{"dataset": "photos of plants and fungi (iNaturalist)", "parallel_block": false, "num_experts": 16, "experts_per_token": 1, "patch_size": [2, 2], "mixing": "mixup", "residual_init": "none", "ema_decay": 0.999, "final_lr_fraction": 0, "weight_decay": 0.05}
Rows from block 10 of a small multi-label image tagger, named by matrix and row number. Rows with one number within an expert belong to one neuron, the router's apart. Each number is 500 + 50 x the weight over its row's rms, rounded and kept within 0 to 999. All counts start at 0. Numbers have three digits each.
Before each expert's rows are labels from the 100 images, of 14976, where the router gives the expert most weight on average: "responds to" is what is common among them; "patch colour" is the nearest of a few named colours to the mean colour under the peak. Only what is clearly more common there than usual is listed. The data: photos of plants and fungi (iNaturalist).
# router: router (model.blocks.10.mlp.router.weight, 16x256, trained with AdamW), inputs 0-127
# up: expert up (model.blocks.10.mlp.up, 16x128x256), inputs 0-127
# down: expert down (model.blocks.10.mlp.down, 16x256x128, transposed), outputs 0-127

# expert 9
responds to: order Pinales; class Pinopsida
patch colour: brown
router.9:503448569494435560511486494480492446458518524510547462546529458508501479464512496513467564582421362492500435418459585500465401549597465522536564579466492483514486499582427501421501437530412570482629396545542561506515519521480465463542530487471538434543508519471471514466392536566406539580414569515464551519528422484514530483524493515467534489453494516463527427506499472450487479531460
up.0:563565464451406483572604483447464394510564467507512516543432489511484627538408472496570568476493493489540588524559542565483467506467437419396448548576503454552505523528488579467487430502521488531513464554507505435488532404488518588492517449473466521498562548526518476481523397541425500471465549386551559484474552502470425517467516478522581447481487523440476525551472450512438562495477
down.0:512514533518643530492497590501493513572582497469415527521482425493476494559478534480453547465477468472559501525487602561446585497462505458564480503475398457543453563532404556521536411485440611546440505501581511448534503531520385583455546524488476491547445597515515410488466602530456427522438537476490433556538511529450445502540574470541485491528540508474486476530447546507567472596471
up.1:503479529465492560509445587573509490567415434577444534548416458576435600437522536499549497530496471547520485543446425448555378489492601531552382437555576454550574446465436524473445508470499413581592556466504507555495426516517544384509491382455530472471555445483556502444498505441484514464435558439470444507397510463507473451597531522490435470591443460530535537495495538571509563447533
down.1:571492450478428489503402500555554521518545509454490431492422528455475523499511588437457443555477500441487583563575532562495500509416499394362414459416470514503511479473538541555469540537438500627447609510547533497458442521458506506523452471420433567551379529472531504529437440511511515409557431524471447440446464450584415510556462570453476516486498549460471447517492454484391571514407
up.2:551483556604451553509482536528476496479528488509460458590454553429459508536512557433583402603469499420491530498493523501475508549451473541535599455378524409565556470527541424478494584507510511475479469508445551566478544444555462525486498522486615567529447531441457493470485605470529513484540486497558492481513389495586506526591516555467567513404467561487402541487556488472430482455430
down.2:479560594490545533539487431465564388564518529533459570458582483430545450394420472464477443519561527484545575522538514478461536502511444509501448451532445465557525432525419533521436563538452427552459521519530592551532503429527473538536429507594489508453484562392440484478552557490562514494446408472493436551488531410398530473518514485383540508516438597493532480416488526537534500412507
up.3:485536453439484469434549601556499548448495492467482533485455487470415516554575437552413467533525544561492531429425469514404596590533485525453485478540466510479438465382554555508491420487496547558482492542463476478509529604541499496430487531505471643507423476532454477402485500494511585533415463448556488501540495481423427535526438531534510498551535412430488457428399547524422468526634
down.3:493511530428429499457515480426530529525470517547562484564491554444494433480501489505457475511561546484474459496483593602469446395481507479398501527483496565404485527481503481479554455477499439568537465421410532459529540526525523546537491488540495485478537502433529466471441503501491505445437563577455484553518478509442521509590601489587574531549601500501469487574551558553580597504465
up.4:498505510463495530561486542520454520484519579471536534475508493431431481480533495509635463522515542451516502592482485429504509493505528537438601460515498505494435481458569465471472476490456475491510540561462497359483500421486597622406470645480535515572549441457518456570503508567443500432555470470463492505491528510482349495568521459514504434529449563390448526542458443644519528431509
down.4:497464517465477458521428539485449529470535463477501472474551503618560509455540466512496473523477493479535520478509408523567464537591523477527547509567481543481419544507503384392550465474491541483431540465467432497453446439508542439521530489411555583470382485506550500498426491545518488496586419462529511552440566500328425470520539511536482507481547521418508501449524438503533438485463
up.5:589410468568541526518498569532542432514515479482533508551439523530412529522504477452501593631463438453537488624480570441543516395414523446593536572553545512484559421482550439536416457466463528472479457592528508500519514495492467524562559468529439407522456500593610503450509470507493523425555453465489492568506479409398533502449436394472497592511548526408579447491535525436410477487503
down.5:559496475503623520468552517547562465438541459488436454563513528450561484507547557437480455417522387463537499439450448482466499410450511498456388486548621586482497446495429514593464488592504495552545377595530474510457549566533512493500532501485518478572478541498509526524546495446504502546578517531561458417483551523513571522462680492421575502473604436482500579455519514492526512488576
up.6:468500457543515508533476511434445478572625556509512482522457486462557428445531451521463485584492479530484512522481490471511473444564513420548542492502415426465510555511543425509581548526440409487452492491493450545512434470405485653494474542528470413543598454415525523554556498457421530575467443539376519589577592405473523499451505475595505434505416546451540490585453510476510427555403
down.6:458550462514553504445441452569436511565472464485496550522532558404495547513441467477540559582396503405454501432451456410506498573525585596530453519574482435572476474474511549580507474484533484575591540449443459446491493424498530560482529517505565483523484424483523523521496530454473403471514632471616487551521555555495524546469527505441518442518427553507586501478492488493468564503525
up.7:477515501509521538530455551481535483518546564510524488436516528491505566457540478542590496407462506495453518456493446506550458570470505490383458489506442561453439580482555488418593528491485530481525500475447473504548539579576583465501489461458426455457498464451555528509508378545388509555471497448408455453506545528505493435527541476513456490479491494599601561578520477543495535595482
down.7:517506423450506514578518556571514535413554394491531332520533521464640455508506439569526501503529544544519640672453390497456429468467592535535468472524492539512413509580534504479536509439584527461567488505549496537444389516462450558407516435542426543517458524503485423473460547538422481532522428526493452532550520464404480526420480440484487586415539470483563550522529493563503531464502
up.8:488509580497472516567528418465504484480440497520450432388523497415618538489503501479667485477482597470445473555465539535463502544494505390583541564557546426566515493620586507480564534535517584504552575440494489483482479507593492498581607531613501534544520517511369507519550479482546588559523448439518496469521392424457498533494544482482514487407443466477537473509503481569474486595470
down.8:501585490482492546499588402466527386446507497482438434484543441500487526505433413535473478521493536558522473449486490506492544520533545490462460464488516566479550531534536455448485476572547520470504436467529507485460513463446413578597501455483515478434491626455422413509429428532409497491544605476540515370503469462541548518544468519554584475511469454535462555455422539412601515553393
up.9:544446433591449595536481478502468449592571459475465603503451403505462528524493470552418562540511549475403520527504518484509430358479516461488524421613541523448437480521533462521523523516486512493508555502491545521528502402569539529592598443575569455520572565449463480563437502433536443481436523442507505445466410517433525536512555533425453552487465535449535536469439477571437444547577
down.9:447527505527496468511509532529494496459504525393467531552519518458540511505472543483539492552556548477511395510493454537456500568547376444502525484509537553470473498491499447575481441427504440519557541510529458491478490545462521560493500528418435503474514415466462448491397433464490424556450421532495548543509633470446478550582565473489452522538514534435510599615566482496555539497479
up.10:469636452400503549584519508471555596447471466406522477520513535378444478452498549535565502489459459506499472472472502519446482475459477541520549540516479522549515510537444546429530477563501514489471471428519536510487511552404500561488476478498473465464521454461579507604435481546507554455454410457453433518593529558461499391367528486408542424549531460474465488485514469495545563539649
down.10:475407467439489504540415462468490457497581447562507432458588523563426618405556546423454474424499471501550523557493496517534439458551375482486504529516555495453454402445579546503525533445547517500601498527398516624491427467554597378499519439528368514491485430482490502445566556607472529417523552552522532508437452525554529572492503508434447527548491463571510484418464547545464582435440
up.11:451450559483461525525495535463416614486493589500480499494538556595598539560405510421572446539519515517591476557578458513554531449535523385577467563510477495476423460454439491555508548622470448484472573436518442495476488493501475328461557481576522536525567429603511472434510548445489462507502542612545467526461517517564443557446467597566503530546497560517534428461450442548431554480459
down.11:466567528521526535509479526466448525400534605455361499494448478466578456502443557468484578538417559473523459522521488465483582617440489546488515409539549501574497473507538397396482459563502513483501508542469491558536578428551444458530516523525490558468526574478481579608476437554494512494527360523472448411541538522485445511451550517469456547536409566526563460589431462447562447511511

# expert 7
responds to: class Liliopsida
patch colour: brown
router.7:423448573460510532521424525516435607477555441544456413416564446543448510488425487551576509550546452489498535498570501508516458580491492551461527478412434578547414497452617609584484518472563493652514536436466550532481580690530443501457479548469530464563470450495406475468531472485431474535514441456476402479500591546414451498560522505491566501561505481450442526388433503484471548506547
up.0:557491568502493573472482431496493404464510457582478579536497572419510534481452488487480541452476558412444448528504484511462477494518487511457494432477441468580486505385531531498367540441593540536519504510441475522407537438472522501517537512570500510530360393453420512532475446448491469572525461460441454509482557502413401556485541483482382511601490500445499435534469515531495485433443
down.0:502430492514445587437541433539464529518396504517523480586477569406596448483495522577431473565528500469454558582469505461470533518531467518494480404457445573482575494525471528438477474503493454564451446490545502478556476493515528491491480463443463525461472574528557518545475528470434425476513502490501528575493571542515490441454562394520554384423515513486533464476528502466538484566480
up.1:536521542493580471469475447487550570477552532510549461469452491460514598556548464452599457430476449503511416444474372476500513481521501474441467564563500528559504605447497521485464554468466583383521573408552482531526620574464490506528488398474627523450431497558541457539440483558566503439562447506598595543456485446494518363401569426471508496458530532490514531517533483442501534386572
down.1:510471425432506482478492587486522513457463486415551532530472506444523540488512480492519461463559441475561479510525418592558448409519502428465481471531439476547415465494530609556461591519459410494577457490468492507452572465593458614431557515438449532572445506387530525453623521461542480479461536580526504462525462507422513433443474626477551453446563479467411494467508485444503477520427
up.2:476462495501576435510554465487385522554540456470532509480519428473547458571453515458518439561542455519509439442492522473493558479419487507557502550532461468505478507545502486492454474607482443558483541464414495472557518522460439429512513609545463526592493583551480524539439521452526503409502482488489593524485566580525476512509487541501477475453546466603516530406464543510430461590413
down.2:510488421549564487554523512502409481550422445575558532550420565538533518538376558478447471513547463585466513452496451514521531429508456496540530395485577533479556486533471479530484494478474515561508536519478406478583627541489570497441475524529440486475597464528489542471492574547489600472460469510545516566498570521518544463466451566574451432551510528550479596466455511516508498498496
up.3:504468516614558536532608474436451480620631533450542531509532420446450400563495479516503457482510448474547585551535545486482544525588504546471509435482441482478556492514547517468436494460410438436550494507480450562528496497529476440383560526499476543476524539495516487432522538588479513456423532522513535472474461465509448557456455457482554501488536468520541594453476466458400542392519
down.3:562497483557476431608552533492478549460506584477553555511511523589567524551427433579467593498479571497529498500509561474561476420556474519455522476579527509443567434460508526473450486462461457470534514517516529399583512615485505553498523549552562513426565450496496519471508459437478549578426399537547491490461481490536506492557463422463424400459544467587512516533514522557535496575542
up.4:523532455436512516505462558598554458492487462505523517530619597498490416457467517501559467404450471557425406518559381523493489489442533459456463561413518614513373499536496387578572478430477477463492478467540504447485559477581496368494551511548450550514527532440395505513526569550542623482583399453542500471553516499476603478464469527506496476489398504486561557447577484418509548539530
down.4:443383584457521550485410575502470452517590553527536494440422425518433509497588457531531570466529450542502543535481567490560493505453533421529548582582477531439535486456532566546502510475510540573395517543484480465411389556502426529473580535500467480484430550543591477472546495529468541416437573451508532423554533585572556488462521559467419605431444478433530562499507489579451483493449
up.5:555533362503469535492445477455555463512441486535497363551449542587464487545552507490543550560465450526544466492433501552502494527545464523408434552541565526482443547574519548420498510536530512502480466615520376553465460544483487429540437515594481504443554593604550527514495548424485572493517572491515471432533492581469454496481508470652493482615503434399474536511509452538511460500485
down.5:542448545525494459470566435428469544465539466409450487486525421556474524467585516468405529557503508545590431465490441462527482526446499499489503441387478577496429537560385570507577409502464544506465589592429503497563472505486528584486480402491451572484477481555487427469532553437440431589562490617458536542523515594443623463438506476596580436539496502580546455458458605529498493520468
up.6:504544463437471472563493469505442548458392468575461520622536532514538486443514466471488520456443516528461518534423512468404569498493489460444521383532433529502579560563591400497505507418540445463532532535523510608526575508466569438540510535575517498527571499462574498557515524491442529381556493502529474445437515538563562573433463483544526545544564445485505457441485501466472556476458
down.6:506576429419475515411573469597406428434452549477487568500587507523509522558425551448475508500505563515569531540483418506582547599503428445520547557531465525507536466482601406540500535511512562378493519457502420474408559446535474501488430435543505442434414465502548585546544646479497485487486522491510542516454519586451454515448609549468491527489459566520477433585447541469470470449503
up.7:377558539434541489489566560498514468481560401486473467471460630463453447555447421535453502559526483553473491534565575479504563484512537494459517510483458475576463521501545466475467566563500497560460475395456464548600409579503446457507501467406544513480489456441554520389501519482495423478522533460532443538452479496398424538531455553464490477445403507421527535477507453506590428446473
down.7:484586524548534485582480440519460410409417526514455536524591440402564492555476549537456501419456492483491499446623476483524400486545460421597507444503448551501445540649508605502436497488440459540469543418501458534453442494476410503492502523513479503496503516493521536497546508512502494518419466613503483487539548499563501544513514496435584564534531481615500518490482574479516491597462
up.8:503456451517501522509448518445403474520463404520535452507544461417538501481458505478585556588421427522538474499521479477484513364508478531518463408499434506461530502496502523497510561456527419521458534643600528470542594532426491521436459537531483488458548461438496500475512532497482631542498419490605557425506460481422459475508581528500418527516507381454538495547528465547601529512499
down.8:482436433460462464553500507452513449554478530476530547492533506494485532465553467463439510429479540479572534581375577399441592469516537531444520455530598450526498572429535453512392442568606528523497481523441505566569406521493489496473452414519494508617393496532580471531534538381474568551544501452478458485473499560476482477549528496499507444511517520532499445453528520620441524527520
up.9:496492551520384501455505516507457464457512575568483484573486486537589438515505462583563522500516501569581501540549368513450450465536520600491545444534468413490630472380536503401494535527527541463506565517564528529378459584528486494491490447453492502522476513587412448511507475479528465581414487534549518492470478445537418502534463429444538504562493474523524538422470446564417511383456
down.9:521379481457498388484472563620500505463506549601415422556516546485514479561431389487436560566577451439569430457497568430498568521497478487382474416537501478502509416533517490532437533460508478485539474566481528544502501448474425445484487466488566440505492497574482457535536535593438516527555486497462468447444356483429529500461532510446477459505503451536539480494505563487419502505526
up.10:407475561470526510480490511517572518468517570522500454505596429469591396543423489500593491466488575458385524441401504512537589512482510444486476465479638478543486524554477513418521600560550514508604505528467502473439434560549563465558549434529470468550511559472573367438415477439413539474518492463619496440487573463466516495482460405476543468536422453590475564411503608426412529474460
down.10:513404385506455541429500478555616426516507520462473459520505551448526568604589493464458469480495410491505524543558565552498471528488478560424455489633505526483474475514433493534440484500599557422506450548506439515502476534464551494507433563536557474439461451560532439452489452518494442487558486566422410607525588583547517455465449491457483434486381493422552473460531488484497467553450
up.11:503523476452524534539538476517541457484396445404483553610549486454467555413533559537569454456505514570418514493427344545502583475618534405447514505496532520503478446462547511493442471505460391476581412472524460453405427562541525511572474557486490488438455493496524455530484540403468498535566452461540519465450532457479550500487438452533410505479569459456434456568488507470508475545558
down.11:390536488563410548514584485495586441558566537441518486503500573571393495464577531512577520467459506513519511525558479567488453457437481518521567656519370565463468426471584461469515528534558515553453525457522456492354526424579495546519493463422398544453533594446452416491506509489499555509467518535502540528496494509519525502529521553501518449479477496500493490563602487529526526439511

# expert 0
responds to: order Caryophyllales; family: Cactaceae; text has "cactus"
patch colour: grey
router.0:476502563517452510484548518537522497538545600461544442428489449559473420469503394459509546538512512495479461480551463484548527611478466452509571523468446428483548520537597583520534559571405441525473431559507503502468536541443399448501554468539548514505521491502594516508467445555529486636444475518471491521489451582448491566555467529554497427561498493425449546487554534529516470555477
up.0:497567541493410509513483582493442559584495607529467617438471496545511461490514600542510525484567488452447434446549579428417520490464505559517514495552526454487457509493483453580482528430503463480518533541514481526484571447512477541558475463615506463542542524563564496526487496514522489491563372457516455505498468469483427523540516558596545483471491512506468492445512447489432433519555
down.0:475546555567555526404483550564480503446569536566441528537420555482543516419498534523478539432524545486590458540533504513399472523514419532519367501549475523483470532564501521500574512408477572430504574526497452472508517492509509528424411479509594530591480424451473543508510485477519438553528510487528488579357494527510502431514533457545354478465446503513548520526487411502569496497550
up.1:444516517500536545453534435587459529498452653483513518585570574527361483460541522549470529482541487512557528560583510469541434504378504486465517478526498456512548508430577442492562519440442418467428578444487526446444461577474484499485569562456537432495494441571522480515504601479517482500544473511533518451442468486558461478524519456504546495426577490539477507421514538512585476545479
down.1:461505502580571478460575526454466548507426588523496448554513524472563501451595552491467555460478511541511381550568497499452502503580444478443398486483408491467465531452470472482603526498507430503550509497482459486521458482478528528578469540478504462459379439441509533504538477483452552455497466548517502483486564541412514578421539566464541480441581455417535478455625464461549491468487
up.2:537547498491476528481436541546481461520503486537517616548519500419463533574549480585461501481551540492471553489445374531445468468529486557499420494565468537516516577543568492466396512450516498429423484502548475490486370413440453485507512512482464627559451574645537438328428521492530483437378471479477494477506424479441496489543454497407464536470504548509475500467509476533495469534452
down.2:549492524456516430486527509547549579415563510501535547522479548550487446538558554523560461541631409346519542532521470528464407472430508526486482486504476535452468492456544494448494404568478446542494467558474462554508422485392450473514596428484469467465533555488541519490557355562426438564471570528473496479507497476458539478599518412528507499482550544511590484458463437495553498434467
up.3:448516532486433598537438500532493502552558549477555560585462454531471602544504427551482442508498466550471494573528498484499546560619473476439508493442509521565488590550451500503494386529532479520546414563529445471547382548596484442452536553421479566512570567572475596465551437551442455463498386488475495569487492484476502491461450469545476455488521369422459581411492500460463502470498
down.3:495557514533541532526467482583478510470532529489560467489627657530537468435552552525619477467466490571417583558451515555462512494473534514458501500421537501422496461504534517440483606475485548416464489624447425523405483436526489511541425533382516491495508527464421575505553481475475562520562403548561497572489430538614527426474474627508463522601568586470485504482423517506511527509555
up.4:450540444516456509531472447511481584485552567592486466510463530447550502527469404533528452470560495485565337495542500543490490577572479550560539507515565495530508464612539569502439477609555483533542521511493559441502567479499488407512433533526569480539521487466519522486507515489517497472439452495444479408561519507475497581562449515459563496539523541478474423450594465517524522434476
down.4:452439509541477473583540413643528464568515541549433515522517476489622443555511532515445457508475530527512457513525552452581486479488556555462535493353592475567524531488503514453422520452517536547570532486457561380512479376602495570493402448506407452520523566446486542495491515505416521504431486461503516500579495444521472392559406459436502461413566540573472471460576432428404540588446
up.5:495556422548553478472461460450659532509511500481512503455445491510470499503606494537529630528530400481505521470529527501507401576494455492489498496531593490445462567494490482481509472481506554550440461488477411545456523433534504434549424495490558559583409529502515487526488564480536521513442506477584534458544432518364439498527453444488517546454524533518366507509554533539534464496560
down.5:521542387532542496578588502573520412501427429484558491447457547537396451412426520580541403518521562443563505559531368415451485406485508473488511537541558498460444438471521538527518509557507450518544471499481464527540506497483562501470503479402586501471519474515505487461421497448497518458481439519555497460413442466530478472552544537451490570495444491442575492487500510510569466479522
up.6:559458471545529600505534447535390437497370460497464472424496512481480557458533507462458527501485456553420529623329443531494383453485511518472416489476404462522505520427557563533550478544529470528547454488420493542482480554458612490568474485423467481505502407497581555451528567380431414517440471538436472535472515456503466583482639494561521547542410446495530574441496493449456517553520
down.6:478529427553496549500557425511520523561464593535473466434485547468540541530448562422547508522522551535489463416500538524471496557441568487504443497470565481387563493430609408514534513463505463477520581567444501415449542555430523555496495475488472532526572521468473502531412482531452520552575443489491549483438596497636367536436496503508478589507544470536458393450496538476469493564532
up.7:505484400511548499547476452511496541474517484491446509476444511545478549495448522522532519485596485477587558509581525494434499520484590502525432521591391505517544531481489529564673502520447504507512503484490469557486461503539537536510523553510525541462432522528584502553516553507444456468537593471509529506417430406454396475542538473409548504515469496486536492530466505535533500531491
down.7:569537526545501418432503462448508502469423562441498528458421512529586582514547476524557445484386491451533528541546520494415507432501520483574567439527522501473448479457505522472556465421484531514488479505496437620518609540523498524448493532515437465482401506482520439519520529494489523426497578473514451510469539538549489438539559478457518427558493544510541406526515379427441531483489
up.8:417487413516554426529501509550554576501513441448472443509469533482521512530503434542498448494441424424469561534502542483569435589528588528501464614518506617520549519568515573517465554515460518485507578469533450509447459479539525428479480495505434478483520552572521538445468402535530524584465515515445500522474456521485545524515511420515403545431503443544484467508510460365528477543424
down.8:554481509446544413571543435508540436446546446566474528421502494425477454543468443491523577434461629544562512492543458403416584473448436539505483440544488565540463372559411535511463546507510507441581539513507459526453457476409477506429512355493490475543419450440555439462544545446453514486476529521527539470516493473499625553540497408492452508459525607498535495538538499574453469571569
up.9:494493408482532451464503546534462448540596579464454501542560468483440512504493520463578455532482444468544544507515472507368530415418465587455426461515472535480461529509517486471386485574602411506551461515477438571548442623386454546462462515492519505476566496506467499530504473528505498493549495532496485421569460464491527469504445532556517483519507576540505473512458528524546493555540
down.9:589555551563377555522546598483406476434492448464562574526414457483515523363556496557490466532430532508446499455520463412573516504491432449508527628498349545410455455514558503484517407498479477420487594536473470480544583461483518561575549569461504474447579553517552552541485508470465477566486518496526486574570421454532466492467564446573425467438511483443482533534378481501545478396569
up.10:535537539527545499464510515476494514521528593498512437493420438581467533436565446509499530612451477563552452536447454512470510491448566546436493470441534516506531529491504509560577537588537385451483577534550520446479467536479464404490556455431491456403564521543485503522429471518454584438509395434520527490448491503515402465548516414486526396543491410516541561449512468502462554436519
down.10:442479452488410501513481490450507559477512501466462542517416469416493510430552466479517510537488520438454553631581532551490454438491529488481518528463466581561481521445531506448525450485602466480614568520441552416533473465481500535430573519551446454490522574529442530503434547584508482531472487500506484570371484459572566576577486529568512483476519532530368509553452483479488447561512
up.11:457538481428527536580490530475522526510548516548537483544524536520440536433456573544372457497461483592526530509541550452497526513541510503521497468420550492477455508527451577541396492499590575424567507523560567506433480463541428513525556437456590574513426539544511558608493472564481506598433518480565448440549504558460505531491513495459535448505507475511370447525533494522512529498431
down.11:428580573561574581558538516450433517458514480471535399517457514473447464484491514629481413520578499518485490510573526561551543563425426527476442527514515465465504464568491593525436536546554497419456491506475521499435401481514473539568450405469485495539573546498468505402504491438455445449490517444529519507535552553416490600553532535529489500491556478465412588468568539496572496526486

# expert 5
responds to: kingdom Fungi
patch colour: grey
router.5:493420510531456476460499501469516471500499469478562520519618503483514456557548468559544539570546532520502526453501428460563478459540556343540492538549553440460521463567471315614467491518469533430528578545563484428553520477420572497458601469526497448463560460567623542449522517467504632490529415514594514458493476467473502570552549507467466513560521513423517547529507381430422557461561
up.0:469554604500449458550501494494534398448430565550457551413479525485504543560504536496580496525482568576493573459517512475516400414488478547504494521491518504548484524470512565525415560502565569355530523490498492530438473430535568566588443577526612538520407502505553465564506496548457517602471522496418465489550513535526526478468449495486491527530464560516480439444514472538564533556480
down.0:531488568448458454506485478441412517577409552496387493584539502530568533520534466482462491606565464533467590493425532538569506521487502462426431509531465420523541520442506539534504437507473516535449530475451502490364483509503560499430463506439558500516470557467512452428560524531537479504442554568439454542559458478431595499540523442544515571468533524502531450506569600486478551519556
up.1:489393483499549445532528562498427510477583441394514488469476497561542480512440455542467423435499537431554459534495545483527472429541527454475613542590420541485518514520467462465580427424390469515540550663458486427515529527544447431394504506521436453467482508532580521527481609468446560518456420459510536458483389425565550541481553497550521482520490516473571554581511489532571415488470
down.1:573527448386507476561555469470459557405458408452551524497580492444535505576409518536477494523479450533390411498499484560538545525486567496447491479524512484422571513538398444476569510572489514464529434490456543487535436499540531502554485496544461419445519525495479451538488497462570508390475417523437413518496625506533486476599549442493498459472512374538531490469443450446520499452496
up.2:503494438591515544516528487534533485500468560522578419480455392433508537558532510523571500496462476511512495419569564485501545472546500403585412510640462508546507483498427484470551454395482552481498516536529536438551457496509583524433529483560426486483419541537476501574443438448455491452505526509491498506435489595504544410471548546493541452542585444559488490536479486469552526413488
down.2:509546559520564480422572554530433541546519444503484466486536472471557414429494572538516486541481451446549436555476502551438479498482524528540533516487500534484564513583528482514495467523494460445559352528513538587592484423433478444465422552491460471581527455481435482457489508571564445577462459481531458412530464484494477529536484501542476531386499531524491579610468504530496477465461
up.3:453604483538493592538505461428492478584471393413491549552504412425501541574551497517482525491575475539450478538547460480513418401543518445529454445450536508456497477584445476426571518496495411537586514505586484455520466568555532499520485529418516509423428583559617497476432492423515502545425469556492476440558418548484407473495457527498570566523483543477488469468473559480566508464380
down.3:481535564410459476480533396558515465555442516473516537509434453508484482487460516553537547538507476448516498454507409609508525503534515566469461569502495565500514419441515479552441467533510539562571517443382464490552523415489477474525508438563539465532546561498532420438523433467469533466490549496523559560484595459535478466424673507490465438469449474531503476482443392517531474497532
up.4:506590501507407549498460573490541530492569521570446510483397432497510476464478476588483430541447548543413513508422504495518466561550568379548496506484551520398482428512600554526486489555473485477429457407486554479480453571486503516438491553492567503504501507461552532477477517494601450512460458526440459484535525443502491589508453488433469587507478585550465523483549457498451454589516
down.4:415470575526504427487527464475465503516643541481485489459520548556480450493523580498584477477465623466476565525473377551522512494484418491470565446460448491438414522503533509525516468448385548428504667521508429520387508451594490476564484543502514488474429556489448482498458514472557538486507436585499473408468614558480523513495523350477578535503500460554425463390510480483475480567448
up.5:478501456500453508584414574560566412467448508512452524494419486528574441403510474515445415510472525576510568485463582571491467549522526467495490526542521455600504532438480465533502519496474422497454470524446505669508510529566589563489622565417542511529531459483526500414654523444520508466464479533586548532507492336544396514547475523528463511469496536565561491577494508503442534456467
down.5:526502500522469554478510525482531520450582539548491457487535517333542450505574589458497525524584503539436455497573551525484528523457434539443509495524523579469504517550518465461513495431477486481423503536550428574487442494462474512551480525556530515447447446503450546532437438563401414502509455520453429496387507481504502477495538475480457448504583444446582505483462433391497527507649
up.6:484476566459575561504522469442436609476550473540417408530432457458564473451486467410477572480512458505507493483627472543598448473462457541533483481559460561559568494464462515522498516451435537500501448540460569588548509575515586480515548440451537503433451500488555507459559459542592404490491565476538530486472497545408566370519550510496531484428481527522506483475496563518522489476550
down.6:363397580441479521460525443548508593512457515464601456432397569444529394427435489433513431484518561427365499419487516520554493469596516470549526536558606400525460488594545542462474516442521531486600485445499614466581539574465549527507492544493512484537555489438411478545533508500483418585532481565453520495472501446436515509531502451547518560493489477492591575555497485592473629489488
up.7:442429484511520550515526526605449525543488427545458492494491488445520499563431470565585445485443450472444552561529514502539491494500462571484514550529555619423517525505565577492501519478436448504560595539538471438405439559436516493512549519435595479490404467495460594439507449608481505445508454494452520515532501439466606531462527437529428416486400512509455552502505544561456531411444
down.7:524449470469564605548427472452606577476589556464444470495555533496479470440484456525574586421508481523491496482448607507490424465505589505438493524475538414461508575542498526484428449581417451501552485551599430513528528529494484518542552553469486434518490493414478423462466453627497553586508471500580536504548548567444465462525405465567523523532541565566542602487535456526502492570466
up.8:559523453470536526543432524584518450510422549625501495397494488531453449550519550520552508595437541488567437496509515534602544606529481593533418554514543570486495531554488549508424586435464485454572572528428406483514477496494520546492401452502540437531469416525553509520474410391458522601437497529506583558502471503494482550445446427529485429487431575528532448525556498371540462458493
down.8:458566496409565439509481525528487573571496455460370523487514481484473448548490472508460526581499471458598522447484561566518520565487482485424460504490472516482509617565561528489526512518450459566527464536487427426509507464524526497502495564569541562562536460474479570476503494483472481524433454496528488414538453436491578528500472474510551539505491472463515522482423540518585503523476
up.9:519546449396496512439467559602463442504479527468486563440439499463498491551507463444487589547554533390452484507405460599545466545554472524470575534507571484559536458509508508448526463565508496445521519569515463362468452466430422518480524514492538482498397545483525492539609453496448503548527442600442592530461446488454409571485493473534544503458532503514482453524481436544549460481539
down.9:544535515503392535508496501519499432508529482445450487543490506607604603491493556561580444558514543509550474432425511502502487460491462448547499447480545509443538491491479499437383498494581448474530466587505470521406553457522461494571532566513604516480549588463490548497406445490519483488587549568422561451500505549428450379510476449491504532448549533472546400467543465521496517494474
up.10:582554542541431497426608452445463474477525499535578532436539487517506535545435523458591512490483610524436493547451496566552510583472487434541551512515397527409497492497546528517598521491526429531507505501515503601571461519439467572478533480494475532496504541514495515489601502550583540520500584590423442566574584510488468507481496553477531541563419472493457461437593360470512543621489
down.10:534538535553457493507427519451462399484494545415524466418443509484599464450475491527525537561471494453519515465509407554490468549358556566457530490536523496521502428506496489570582479530415465461508570510452550492524458452547542432488578524507404525573545386438501468466535396472536470529428519547489518470519520541445520533534452488521499511473471544504499465491534450452585475591544
up.11:391428479476541525508578433339570459559496498464445458511604559514512427561484489467491506512516517562497490506517427519458454515501503522360565575494544496426401479538508540476571545460491578444466496438580525465538441435507491460546425541445496547529506480523486557538420533592534522580474485568548503495539540491483521513545506537590558483485476436523508446515575521542511499525509
down.11:572505464495454490513501425554515491531510537347522401562513439514596487430501449578490486504556491490524531583456487558560515539491565478438470515626508456568453471439583411403457449465508450469590460486437474513496532575535544418504553503476529490404517558557497488440537552508573576449511441475459540476546485516500424505502592436547466432536530564432506536498517527466624427492453